{
  "rotation_deg": 10,
  "final_lr_fraction": 0.1,
  "adamw_weight_decay_other_params": 0
}
Rows from block 4 of a small image embedding model, named by matrix and row number. Rows with one number belong to one neuron. Each number is 50 + 12 x the weight over its row's rms, rounded and kept within 0 to 99. All counts start at 0.
After each neuron's rows are labels from the 100 images, of 14848, where the neuron reaches its largest size: "top examples" is what is common among them. Only what is clearly more common there than usual is listed. The data: telescope images of galaxies (Galaxy Zoo DECaLS). In brackets: how many of the 100.
# gate: MLP gate (model.blocks.4.mlp.gate.weight, 512x192), inputs 96-191
# fc1: MLP up (model.blocks.4.mlp.fc1.weight, 512x192), inputs 96-191
# fc2: MLP down (model.blocks.4.mlp.fc2.weight, 192x512, transposed), outputs 96-191

gate.444:62 42 26 57 84 62 16 36 41 60 51 53 39 51 48 32 57 40 46 47 54 52 47 53 58 57 57 65 59 66 55 43 48 31 59 46 51 35 47 48 64 50 47 65 58 32 51 40 40 46 46 61 62 53 53 45 65 67 58 30 43 38 52 38 45 54 43 36 32 59 32 49 56 44 44 50 47 36 62 38 36 63 65 59 46 50 51 72 36 39 55 39 35 36 54 48
fc1.444:73 41 50 53 62 47 58 61 65 30 39 60 66 55 58 38 43 61 60 56 74 63 47 47 41 42 44 53 43 49 47 39 32 54 57 59 40 51 54 50 63 59 59 69 53 45 41 30 48 37 38 54 54 64 52 54 37 68 31 34 27 73 59 42 49 63 54 46 37 46 33 66 62 61 45 62 56 61 67 22 38 23 45 54 73 58 44 57 40 56 78 18 44 38 50 36
fc2.444:42 36 34 49 39 69 53 66 45 33 45 61 33 50 77 50 40 43 32 53 46 45 71 41 66 47 51 41 52 65 49 64 41 49 52 51 47 39 56 60 55 39 52 61 40 65 56 71 58 50 84 46 56 39 68 58 46 54 52 43 59 39 30 40 56 45 43 46 55 60 53 49 45 32 46 50 16 36 46 55 44 53 55 43 30 23 56 54 42 48 53 44 43 47 62 26
top examples: edge-on disk: no (54)

gate.59:55 51 44 48 60 50 73 74 79 59 51 40 44 35 43 41 57 42 60 53 43 45 73 57 33 45 47 75 48 48 47 56 35 49 57 49 64 45 46 45 40 33 43 59 38 42 42 72 56 38 56 41 51 85 38 62 64 48 72 63 46 51 56 60 45 61 57 53 48 47 36 54 60 56 56 35 41 46 42 62 66 53 49 50 36 43 72 46 55 44 26 46 25 44 53 64
fc1.59:36 67 33 48 38 52 47 48 53 48 57 53 27 46 40 39 34 43 27 54 49 40 49 53 52 58 65 40 51 53 53 26 53 51 54 40 40 74 82 39 40 47 53 64 55 59 43 43 33 66 49 47 64 39 30 33 40 27 50 60 61 80 64 32 45 48 31 56 68 32 53 74 38 57 50 66 41 42 38 46 51 55 60 55 55 55 49 60 53 52 44 53 65 60 57 35
fc2.59:44 56 59 46 52 24 59 68 47 59 53 57 14 43 32 44 70 79 57 69 43 51 43 73 53 35 46 41 43 50 45 40 46 42 62 51 58 46 41 43 59 53 53 48 36 28 36 59 47 53 56 81 59 49 48 62 52 57 56 38 52 50 45 51 50 46 64 51 49 44 51 52 59 28 53 81 42 48 44 71 53 65 50 52 51 56 27 64 40 50 48 36 59 46 40 58
top examples: shape: featured or disk (62); edge-on disk: no (52); spiral arms: yes (39)

gate.390:44 52 47 67 58 63 51 35 39 31 47 56 58 48 57 49 43 46 59 47 67 48 59 42 47 58 33 76 62 61 36 26 45 30 34 48 48 50 63 34 67 66 58 61 66 49 65 57 30 28 58 36 45 57 54 54 52 28 37 43 76 55 51 57 64 42 52 53 65 57 61 61 60 35 40 28 46 49 56 45 54 64 41 52 50 39 36 36 59 38 35 32 62 70 61 47
fc1.390:60 38 51 62 74 46 55 35 45 53 61 61 58 46 39 51 31 48 63 50 43 50 57 67 27 41 55 67 54 46 42 28 40 45 46 45 57 42 49 49 49 53 41 40 39 63 63 45 57 53 44 63 33 53 51 42 62 76 26 38 64 45 49 63 66 31 64 53 67 45 53 55 57 58 42 33 43 54 56 73 53 53 33 55 56 44 38 34 36 61 57 32 68 55 43 18
fc2.390:47 51 66 45 40 29 48 37 33 40 49 48 61 40 36 43 39 60 39 49 60 62 59 48 52 74 57 49 57 64 56 31 40 53 74 59 37 41 56 44 73 50 28 50 39 74 55 41 55 43 57 40 63 54 38 49 59 37 47 36 64 28 62 22 34 52 38 66 38 69 48 65 52 55 42 43 37 52 61 59 62 65 36 43 46 55 58 60 42 71 32 51 50 61 36 46
top examples: edge-on disk: no (52); spiral arms: yes (43)

gate.443:59 38 50 42 67 59 55 65 64 47 50 28 53 53 43 66 53 35 36 47 49 38 33 52 49 54 54 30 47 38 47 25 63 54 30 45 31 55 45 47 29 51 64 60 45 41 55 53 59 46 51 53 53 51 65 78 74 31 55 53 39 47 69 40 48 54 63 61 37 23 36 45 78 69 35 52 55 43 53 51 32 45 44 48 29 58 55 24 47 58 60 40 46 82 59 72
fc1.443:22 36 37 48 47 51 42 58 52 34 70 37 42 50 74 46 47 48 34 36 64 49 61 66 35 39 48 42 62 48 73 45 43 47 45 44 54 58 48 60 43 52 48 37 56 50 57 59 65 51 33 51 49 56 55 75 37 27 59 38 42 46 58 57 60 56 46 53 38 71 53 25 74 57 30 56 58 46 77 34 58 58 48 47 43 80 43 42 80 40 58 46 51 70 60 57
fc2.443:63 75 65 59 51 32 38 50 44 41 49 47 50 47 51 57 49 65 48 52 67 48 46 38 41 41 51 55 54 43 44 56 64 33 25 54 54 49 41 37 46 50 67 50 65 49 44 37 60 58 48 70 65 42 50 66 51 42 76 43 56 53 59 43 49 55 38 48 68 33 50 22 50 38 36 59 69 64 52 49 43 56 69 46 06 54 45 54 40 51 63 44 44 46 40 36
top examples: shape: featured or disk (69); edge-on disk: no (68); spiral arms: yes (57)

gate.221:30 46 37 42 67 58 49 59 59 39 43 69 57 50 52 44 64 56 48 30 38 62 63 47 53 63 41 31 51 45 42 43 39 54 49 54 27 41 42 43 51 29 52 53 39 46 41 53 56 54 66 31 39 40 38 52 38 74 68 48 64 38 40 52 55 50 43 62 59 26 49 55 47 61 71 46 50 58 61 34 57 63 65 48 58 67 68 47 36 51 52 41 58 60 45 49
fc1.221:55 54 39 37 47 46 59 36 55 44 60 37 46 28 43 51 57 60 48 33 61 41 76 53 81 51 38 45 35 52 70 47 38 41 53 61 73 53 67 46 51 53 46 47 48 54 51 32 58 45 42 44 55 59 71 50 66 56 42 47 66 67 52 60 38 43 31 40 54 65 52 63 38 36 36 47 55 59 42 46 61 57 39 57 56 48 62 45 73 52 52 30 46 45 49 62
fc2.221:51 31 51 49 46 39 47 35 42 57 51 50 54 50 82 47 59 01 54 51 61 44 51 55 42 37 48 51 56 52 48 67 73 63 63 70 46 49 31 29 45 59 32 57 49 41 38 62 53 46 54 38 61 30 61 45 54 63 15 62 52 35 40 54 50 51 52 48 69 62 45 59 41 51 53 64 68 39 43 48 65 37 39 54 50 30 51 52 58 80 44 50 45 48 52 69
top examples: spiral arms: yes (45)

gate.213:34 63 27 48 44 52 51 25 42 36 57 44 62 53 44 40 51 62 31 44 50 59 58 30 64 69 51 54 69 64 39 68 44 57 46 74 56 27 42 89 45 37 52 41 28 52 58 40 57 54 57 57 35 45 46 40 65 49 52 75 47 37 73 44 34 75 27 55 44 39 38 61 44 55 70 55 54 50 43 55 46 66 40 54 37 57 54 45 55 66 49 45 48 43 46 55
fc1.213:53 59 57 47 44 60 56 64 39 56 51 43 49 59 43 68 48 26 30 72 55 51 51 66 59 48 31 42 33 38 58 45 38 48 53 40 22 56 47 53 42 72 65 35 35 39 35 39 59 55 27 51 53 44 50 53 27 52 50 41 58 38 46 69 41 69 45 43 61 44 53 49 46 52 71 46 64 63 49 70 39 48 62 60 38 44 76 47 63 62 46 66 53 36 56 75
fc2.213:67 56 57 42 78 55 65 45 39 58 41 53 47 37 67 51 46 55 08 48 54 58 43 41 46 60 39 51 42 57 54 52 53 30 48 52 48 39 41 51 50 43 62 57 53 58 59 29 61 16 40 55 43 20 55 42 46 51 52 65 30 38 51 62 40 44 52 59 68 48 56 53 37 56 59 49 40 59 57 49 36 56 38 58 65 71 57 53 16 75 32 65 56 48 54 38
top examples: shape: featured or disk (63)

gate.133:61 55 52 34 35 52 40 39 39 37 41 31 67 68 56 25 52 48 59 42 43 64 64 37 76 32 37 57 58 46 27 39 50 58 59 64 72 37 42 38 22 34 61 58 44 57 51 54 55 45 64 57 74 54 58 55 31 57 60 50 52 61 57 43 53 52 32 50 49 49 59 56 29 55 53 53 63 46 84 34 30 58 63 58 41 66 35 44 71 55 46 53 49 45 60 46
fc1.133:54 59 63 63 45 52 33 58 28 46 44 49 74 61 49 41 48 40 49 47 29 45 69 42 63 30 65 55 52 58 17 42 32 62 53 76 42 49 37 61 34 41 64 33 58 48 50 87 58 46 56 46 73 41 60 39 40 57 58 59 64 72 52 53 53 38 32 36 39 40 62 50 33 63 49 66 60 46 40 46 43 48 46 43 45 62 41 62 31 59 47 51 47 64 39 49
fc2.133:19 28 48 53 34 58 43 29 56 53 50 44 58 51 56 54 44 42 34 41 62 35 69 49 49 46 59 52 49 53 34 53 34 45 67 78 61 56 61 56 64 40 47 54 66 82 42 56 44 63 44 28 52 58 45 43 63 49 29 67 50 39 31 38 35 53 54 58 28 51 46 49 63 62 64 56 36 23 45 63 21 57 52 35 71 41 47 62 44 51 65 56 55 48 50 53
top examples: edge-on disk: no (52); spiral arms: yes (40); bar: no (30)

gate.421:46 40 63 64 43 69 53 40 70 48 46 53 30 41 45 41 60 62 50 52 66 77 29 72 43 61 70 49 52 40 52 30 54 49 54 71 42 46 57 48 39 38 45 44 46 41 45 44 46 62 67 42 71 52 48 53 53 58 58 53 65 45 30 53 37 63 50 56 28 48 39 57 46 58 36 43 56 53 72 34 41 49 42 40 33 49 43 59 39 46 68 22 57 50 70 57
fc1.421:52 82 54 45 53 47 56 52 38 61 65 57 47 59 54 61 60 32 74 55 38 58 67 56 76 55 53 48 34 49 41 43 47 50 52 57 56 62 54 20 29 44 66 56 44 38 77 69 62 46 54 52 59 53 35 40 48 44 65 33 60 35 65 54 67 54 43 38 63 37 57 33 45 53 55 64 28 66 25 31 29 53 33 43 40 69 46 52 40 45 46 50 60 55 55 60
fc2.421:25 59 62 53 35 54 52 35 42 64 71 56 29 46 66 47 64 31 55 74 74 46 44 64 73 45 51 42 50 35 53 30 46 45 53 52 54 34 47 46 58 46 64 40 52 70 54 63 70 31 29 46 47 23 58 35 38 47 59 55 60 61 48 61 49 59 49 49 63 39 52 51 48 44 48 41 23 33 54 55 23 41 37 52 42 55 41 28 31 64 46 35 41 40 58 38
top examples: edge-on disk: no (50); spiral arms: yes (41)

gate.110:48 49 42 27 55 48 13 57 54 57 59 47 36 60 50 40 52 53 36 66 56 41 59 46 71 30 46 59 47 52 45 41 56 40 62 52 49 26 49 41 55 56 53 34 45 56 49 47 66 54 55 39 50 48 83 58 63 46 54 73 39 34 43 72 51 42 47 37 52 58 48 44 59 52 34 51 60 41 42 65 55 70 30 59 47 47 41 72 33 51 46 52 29 31 72 57
fc1.110:29 58 34 45 35 43 88 39 61 45 48 56 66 48 43 65 33 58 57 52 59 54 48 60 36 50 44 75 45 34 43 34 53 57 62 51 52 39 52 58 49 47 47 54 48 55 55 51 56 55 55 45 52 56 55 56 50 37 28 90 46 35 48 63 41 39 45 53 49 35 60 45 54 44 24 57 76 55 49 45 41 36 34 71 39 50 35 58 54 52 58 56 71 20 32 60
fc2.110:42 41 27 47 68 57 51 50 66 48 54 51 29 53 62 47 54 70 56 51 51 46 42 57 60 51 48 55 48 54 31 57 09 54 34 34 52 52 47 35 23 66 39 47 45 30 51 48 51 70 59 64 55 56 36 45 48 46 73 32 57 48 66 51 19 52 50 39 38 89 45 54 49 59 62 36 51 69 51 35 44 45 61 52 74 48 43 44 48 48 62 50 50 45 66 36
top examples: spiral arms: yes (41)

gate.240:70 46 50 41 31 70 30 63 48 52 48 47 24 34 33 47 30 40 45 66 40 38 41 49 73 57 57 46 48 80 50 60 43 51 56 52 52 46 65 38 56 47 50 51 50 70 49 51 60 69 35 61 51 71 30 59 73 62 39 42 70 67 56 40 41 68 56 50 59 49 48 55 65 60 68 38 41 42 38 32 45 37 42 56 39 65 46 40 37 59 42 22 40 41 38 46
fc1.240:67 62 45 76 47 32 46 65 48 72 49 63 55 51 45 36 53 33 36 40 70 68 54 38 50 47 47 47 42 66 50 68 52 65 30 70 32 52 50 50 39 59 58 44 45 59 20 41 48 61 35 46 59 39 59 43 29 46 41 41 67 70 48 51 34 45 49 48 69 38 41 64 30 43 53 34 41 52 68 73 18 38 51 55 42 42 38 44 47 56 41 54 52 39 31 61
fc2.240:37 32 64 43 42 36 63 39 44 43 38 65 70 48 49 33 49 35 38 34 43 43 43 45 45 59 45 45 47 31 42 41 38 59 55 38 71 28 50 71 63 58 55 36 50 31 40 57 66 39 58 35 66 38 38 51 49 40 61 34 47 65 53 43 84 63 75 45 43 74 51 36 61 51 43 59 46 68 48 61 69 65 57 42 39 57 51 72 31 53 29 44 57 63 49 42
top examples: shape: featured or disk (73); edge-on disk: no (68); spiral arms: yes (62)