From a checkpoint of a small image embedding model.
Model: layers 12, width 192.
Training: muon at rate 0.013, 27900 steps, batches of 256, held-out accuracy 89%.
Data: trained on telescope images of galaxies (Galaxy Zoo DECaLS), 88335 training examples, 80.9 epochs.
Rows from block 7 of a small image embedding model, named by matrix and row number. Rows with one number belong to one neuron. Each number is 128 + 24 x the weight over its row's rms, rounded and kept within 0 to 255. All counts start at 0. Numbers have three digits each.
Before each neuron's rows are labels from the 100 images, of 14848, where the neuron reaches its largest size: "patch colour" is the nearest of a few named colours to the mean colour under the peak. Only what is clearly more common there than usual is listed. The data: telescope images of galaxies (Galaxy Zoo DECaLS).
# gate: MLP gate (model.blocks.7.mlp.gate.weight, 512x192), inputs 0-191
# fc1: MLP up (model.blocks.7.mlp.fc1.weight, 512x192), inputs 0-191
# fc2: MLP down (model.blocks.7.mlp.fc2.weight, 192x512, transposed), outputs 0-191

patch colour: grey; brown
gate.491:190127123113151088113132172124137105107145144114134104127180144115104138120089115103115161147126126093168109151140148114116168137106126157130122109103145106126100097096141114127127152140144139126168126128108084137077119144064103153143120139111133126160135133156093148177091106137134140123110170124147102130120151123138096132128176145111116146145166121165131145105137105100116166097088134129115115132104131160129152124095125136160130120101103136092128108123144121126118163123163143156128069171137140095119138131127150199152162140187142127111101118165146122114136096128065151098
fc1.491:064132155126073137121109107120110150142147096167143145122087131127117129100131146173124116154131140148140092100141099146158104127158130098127142141145104180143107144142108113123134115110118142113087113103170159118178144114121179135097164095148144099079130178137162103100173138114107131112126123132150166099130126110059155124118155130131137088098124158094112134127093150109125118163105154114114097161140133130144143150134092093089135096141127123114137148120096121146138129125140104121151184143130110167113132120140130111127115154103111139124160130077174172142093168129131107117
fc2.491:134118107126145138113095213138098108094134101134135131100116083176150120150098109124168157102121110156163109149089127148124131152132144127150137117096140144119104128140093108134105093182108140145141174155146130119179144117184123139166109155117129153123084167119134140178097105112126135111130134120135108152130114113148111112131112123135127132133089137149126089146077141105114119101135076109154114144172101121138119113163139113090112114146119142116129147123124146119153136088135141161150175113107163129126150132133150163143121117126107105147148131147105090059181107127113165169

patch colour: grey
gate.181:109167197118149122155107117126108110122132132126121109134142109117129143145136138116109121086111145136097126157121129156094132124146147160158124136126168136129105112090110095115118160143150126161093148134089101132089138115141141129104103160120136114110125164135136110110170165166147105101090135088068134136189112089173078096141140118133126174112126171130122091130167107149175129114101130151131126169140137118123141085072155121103116122137067112126132116108102118140131128114110105144113132136108101134115108144157140147177144128181106166096119155129172099090164135152125131131
fc1.181:158082093159152129131130136123168170138139110105132147131141127162127139138138097145153114150168131087141093153132115133162090127059107098123161087143128090090138126180114116132147137158136112112165113093114150118108114139126079111104150115136106149156119120115122172149137112110137121144135114184171160102097132171119124115104113105139150096112097088120127130131114145126081097106162120122148149109121082112140098142135104144146103122154151117132125158158126158113119107123128121092106125103154172148154156100105106104101104155091153123145151141139105163166178172128098154145
fc2.181:157101106131091087144157221126147105122147139114177114125111132138159105103108130122114085124151106079143142133122133100100145108095136091133134158133114128122152113101123166152121121146143073141114095143154137089111108139108136077116127146147118129158131092140112141136134122141122110128128177140143124134106150100184185117125094085116096121102078155147124139088111124095133067105157136128106118072100130132146099197144103137100113121124133142130144139139139100136086149141152123140117131170130122096146106164114121112155148101135140086124145146114148121137137140140134160136

patch colour: brown
gate.156:107104149132112116110104137142142127108133105140121109169147117138159126139122093147155137135129176148127130116130119135128142108091141138099128164098139121118125108104159126122137123099100109131097144098139148112125112114162106103152103120138113129095151192142163159103120153112154112111148144099103091098113117140113134133182144131105140112126136093116119175089149082143112139167129112145118169113136148103116157165162132154106107127125172026116150146129147087141104181134153098125153113157145168157128143136059108128132170144081154140136126161098141118084133125121154098119
fc1.156:130126155145143124145111123146156114145126166160140081151105100107153133109163108139118139075126153168106149112176100137152153124117120138137057150137111140108192117109114114098138149159128134110136140141134124148074166149120066117143105140139155137176144086104131131096154133085132117136112127084136141159094110148159123122180176087136163124114132116114179119120107129142120118128107121122153114129151157095144128105184137153130151088125129137102166124114125097134123137141129085107109135103128140146103138105105096112098154173129116166174084130133167125112145122097140117135
fc2.156:144111151150141138110108081122124142111117086088145146132183136135111107133128154148126138111092073159104148125199131133131107084132156135130087073132107116157140067094108102133090076132156148125141164071140170101092149119103128115090134111118076163133124105132114133138126136134129144148115082096107146139186135077121155127142117111100129123093091111125126130118155124121135102088111122115095102152142178129136098122163129147148122120129063116133116126176130142115146128103134128163102152123128118114126146169143114123104143102114130133149105158147117117144115124134115102136

patch colour: grey
gate.238:132142116150095123131174104128112143126130107087158109147092120145132140150151105108106144128114140137143088148163151165155138151173114118094161122120159116101133116070122105145134111090165096126104139140117134132157115106149097095108108145129128115107146123089119171119126131113117120139215182110148161122112092143123111134147133122131138125145177106145136150072133119125111177124122116099119145139088155111172107135146136108135121087139081105102165087143142100094111136136125094102124145141187105138125129150149129138163135086134133138132079088097117146141143155159141169139
fc1.238:136124146125133101091199106136104144075099113117127127159122134104110147166109085123123193119131123156116173117150098144147092126189167132119163115120151165123162115117135127112137129114128078128114143127164128131148157134122123118116138170139129140119149149129090113123113120122134138090207089109131130124154123121119116131142098157121089124123135150158098136159135109139092135141107185180101124154112149090094085147117129136125117143129106081132148084177119138132114125086155152121119124124144087161127087128111147134143122067177138127117136109138087138135127123123126138134
fc2.238:091128128096168132138123154126148080150071125136149171092125133132173121145170124134108149118168110135136123119100132128102114099095124128126186127129144127188100139125087092119143171132070131146111162111126127096163085113100144068156137088118143142114141105128121130094085139149133130157160070130128141103112094125126106114123135130077127142091124163139122129100108131143092141089098117152146115129096147124110154124150155099143127111124160174146130144108121091102113131145102140102122121152137099123122132142142118080112077137137145124146069122083139089126117125137134145119

patch colour: grey
gate.313:143134151102109132107124113108129112116096129114132103103087113115103144166110131130103118137160107149143161126179115104075101104181169163137155139123087144121141127137133172154121162089115119101113146106150138148137113100160155124145101119120124140152150067119121161171127183172102076111172066094144139145127144126108097131138126109144140068106147111137128163097097131101110110133150170127116149096137116164132103149149141133096129127133107150109097133140175150095151098118174130149139129093095114158134138087149167150119144152120128107104156112131147127136126114158127133108
fc1.313:096111124139155131145167159113095125113132140126082096105113114116140135153128132117145126104127144145111145112146150128111140146128114116151123112107080120163151124135106141113145086115077109147126131115120148115144125159139133163147107114132154088079157163120146169150137158179152118115114150090134150132136125152142094118085148108121140069115128071150133134144098159137116123090147172110091123151148125129127120128143166105118174162118126100134084120136185139101118138134121129166143151152152123116092128081141089087107126161123127128138192106180114067159119098148101155104
fc2.313:178082116163144141131131174128114106112153115160085101109130098128106166148101118147147184121171137088135099130132126124168143130151138113105151116147136121127131107165148094128121127126151133171118149168127137134135118127130159119090123170119123142162148121122110092119125086118135163073171136137134200090152127106090126156155105148147110097125081135132117093125095133085170131154145087136155119164103132129113167108089134167139095160131160149103127145116135107103171119113098149128108124113105112147129127149167162152146094100106130124144147100110089118119124124145134090137

patch colour: grey; brown
gate.434:156153103132103126121170150124111124071168094110137170110146067142105086127123155107127167160119117173151122131138124137175129100115104104135125108123097178163141130101130169121201108160164131124153135112154157136165117109137138157084071116126115163126131135119075114129124077104121107164127128093117097144118144136121140140144135143137134085125138136146132129102138152134111114084117146161128147144135154124165103128085111132128183083139146119132104133141156088097116139128135152118109109129120103100108145108092087159112109184139137135136154151098108098115130136140138132148
fc1.434:142116133120140120144171124130103095092115121118147184136151128098137107127090130116139138118112111110146134113101137140140108082169124122101119169124155182187156140125106112135141101063147111094132125168078134141143094132108123126108067101113092151123148151148132137140127120121133128126160134082118057137114149154139141125203113136094139097146146137165122159138148129095123130122103127125150130195159079150124115154101122138133148130142138135111103078139123139117135131139146127145114100137137135139123094142138124149145096133164117115164097146153141074128159139093093171135
fc2.434:156127182113104109160108135137135110204147122131156150113134154146071116095133144144116105118100136139106150140120121128142101136138128091136153154119118098178085175089143164079117112135098133130093118105169141138120154139117165111109128142116150142134111152184176148135141103122113131138134116179150111119057131094112118163124116102118122080107154126182138124100124132173097085071121142178109143133116129130090161132156134129138145152133117161143126146128136117091157132145121128145176132127165115110115110098128117132152123155110139103095090141129126107122135119124140161141

patch colour: grey
gate.49:124175127139120120142160141111118115132128116089136103176130164145128136174153150109103103138132133124147103128180115144134147124148087150109129074143141143153088117141120112114127111120147146149086106164124124135139107096129093123103118157098117115110143103154139136115139092148095114117136150093147141156108118150111129121102128125188152146142164128158122121136118119127115138146156110138137105093083147125206122139096117078137084160106125092149141112132159137117137121134177117110138127167094109106151083115094122107166117062130153138174125157173134083175117154125085128122
fc1.49:129144127147109128099146118150146089135171099118150119163156183151088153114091119134112140112130137104139128079128129104158102085149152155121147127128127159137114146126114122122133115056149067143065135107134114115164131160122128128084125134135145073118102152152125129113130106156103108152145140142143165157162151131141142140119126149133158144151130147149107115132143131119106170145120093120133124129050124128143092164134127095164144155121083142131115181127119110123196126122166144121104142116110126121127111131131106137139153074134119110166131163152101098151123136073137159123
fc2.49:133145135178171168118138141119122124144115132132110112142170136117137100121128114119141155127093147121114131122152122132081098114098128093161167125119152131106133143133135151127123155135123123126121112082122115128125160135133149103108137101121110143085130149113105148121129111197125122099115138119111140231132094078102172070074095112116118150059138062120166118128131130127083064126091136138102117109094171135121144117093146164143126114131149110153118128105130055101115130160117103146155134152125135137123127122099116145122121162123129147113119115111128141141102125133129126133

patch colour: brown
gate.34:140145121170122091110138136108122100106160120112105166133122157106116118140130154157100163079093134116104119103146153164107125123103151117125131143116133089158127089124157117118103106119121131158194106167102096145121122174091125132123122144153125135158097164079069136109204131121147114136108107122106114120122153125139138168173134146156119107153145116124136147120111087151107129100115131127162141156152095122154124126137124088147104117138125079131135125115140134099140124151151175154119139124114109153123121146092137135219137116106120106166121154125121132164067096121118162120
fc1.34:148075138138101142113126133118112118110104127129114056122111126157126128146119093134122106146108143126080091119125107136122138133161137142108135097104125177077135136157174117104140164097117148143158133127179119125078110121073141116138156122134131154142111114141135147156100150134153111153168192143091088093131158115171148105114140124158139142121139121106130117150111102113163148129124134102121144130115164122105155137142140147160143112129137162116131096129100086138085088083128135128113095125144146113170125152160180155080115188169158133117152118145170125128155115163129122121
fc2.34:108149128106127155149173128127131151082080108107122141119138116144114126111125150173147147106172150088154106120096125147076174159168138149099118155113082170156150132137126165146168142153109111186096140161173128131106156139111143125119144092138138149133091126084148100108138150124125104154167138108113152082131098134135105161175142142099149121172140103145101150132135132133162156164120203119118135112095130124123146137126130102108094136117126159119128156120136159147125120123171097112130115134132110123133105083097095159164121088138145171121153126113114132125120126135133104095

patch colour: grey
gate.479:153116102118149133143194128113134116129073143107127120128128159105102193117150084150107139138096171141151137137112133139098136130145131101147160125144106152140135112116158099132124109135086093135127105111118125126154141125129112139174132133135108104117150100124142130108089126140124126143118143118119096117133088151095103124133156111162152153127144134126105131149111120125154106137127130109110109165103160138129121112097142139149142154126099039145151120160092121090097155180131161143183124141089141114174146110142147106191122051075129107117134138152148141127150110077101133129
fc1.479:118179112106173129132143139147108089140117125098133120118145114104140204125143155074101157152106144108116154115104101138119091090186133091129086126116127151112150116166132139131124117124155135127093138074129107126137136114117138107110120108137128155140129099127157152134130125143114108080127065143110081166132121161136106148141120139116161143121143098147132121074093120119150149148151138116131098104120123147152177118115095153127123177125111154129127132118094133117178079110154154125153154097114084122182091131126140127171127118140136155151143148166150137143124130082122177141
fc2.479:132125151140142153160196144110128063195088105130079096153148142163082140164109130110122171139085080152113149136130129116081127120144132149108108130130110136147174087131091115151124130141123130130113115122115122108144108132102117184094179138140149168111122179112123147104065134153131134155134163123160176145164166117133104154125101091142123143098164137121168098120161129145105158087155122136116132142119099131146151127166142123118140138131099082165134122135121141064111127147121112154146126127131134142127133127127119097142141121126130139110121148131137138124114143117129084144

patch colour: brown
gate.120:142105111137139145164148120127140138116146128162120136136162150171136126120115161133121114172106098097107067126127135121164116093158122154096120130088096107206095115134103117114155163105103120117108139126145152136151102116152129103126119045113086088151142129114138073149101121125125127111143163176104102097119148154116158143117133154161151130105165092150102144125122113119152101125093113129130157118091167159120108148161143128147140126138100099147116177123142135135102115113136102129127145138109099122120107123115131118158124136124152177115186120107123112135124171142074105177
fc1.120:128134132100129116093148079159138130138139076088149132097148107117103105136169127144142141115131127139117154121133119132091133156088168125131143084188142142104132100136152113186109125105130136143162116110102137108080146135071166147104105141105144132123111137146102184128147117141117119129124115077116179152118115112083149100138109132081131091145128154127142124146051146141113122154157151155123117134140088135113127138145114142130155139133157157133115119103171126116153111138097116117144123102142138097128145103162106178117127109162139103178076139138134123095174109131166136101
fc2.120:127120140087080141104135120112114163130106150115117064081132139155110172115069137129078148139113124157106140113116129139112123159163148153128136135122155130168121097106112142127104121130142138142156159135141190115110086142171116145153157103166147120205171145127136168122100134097131133163131131119116099105149124127167137138139128096106119115140162123109125135150122131159132174156123117142153130146157110109122099150108157096097137167138120122137127145106149144137143120125135134112156140147110116062117133124124145071132123110130056096096144164157123071126167134143130121132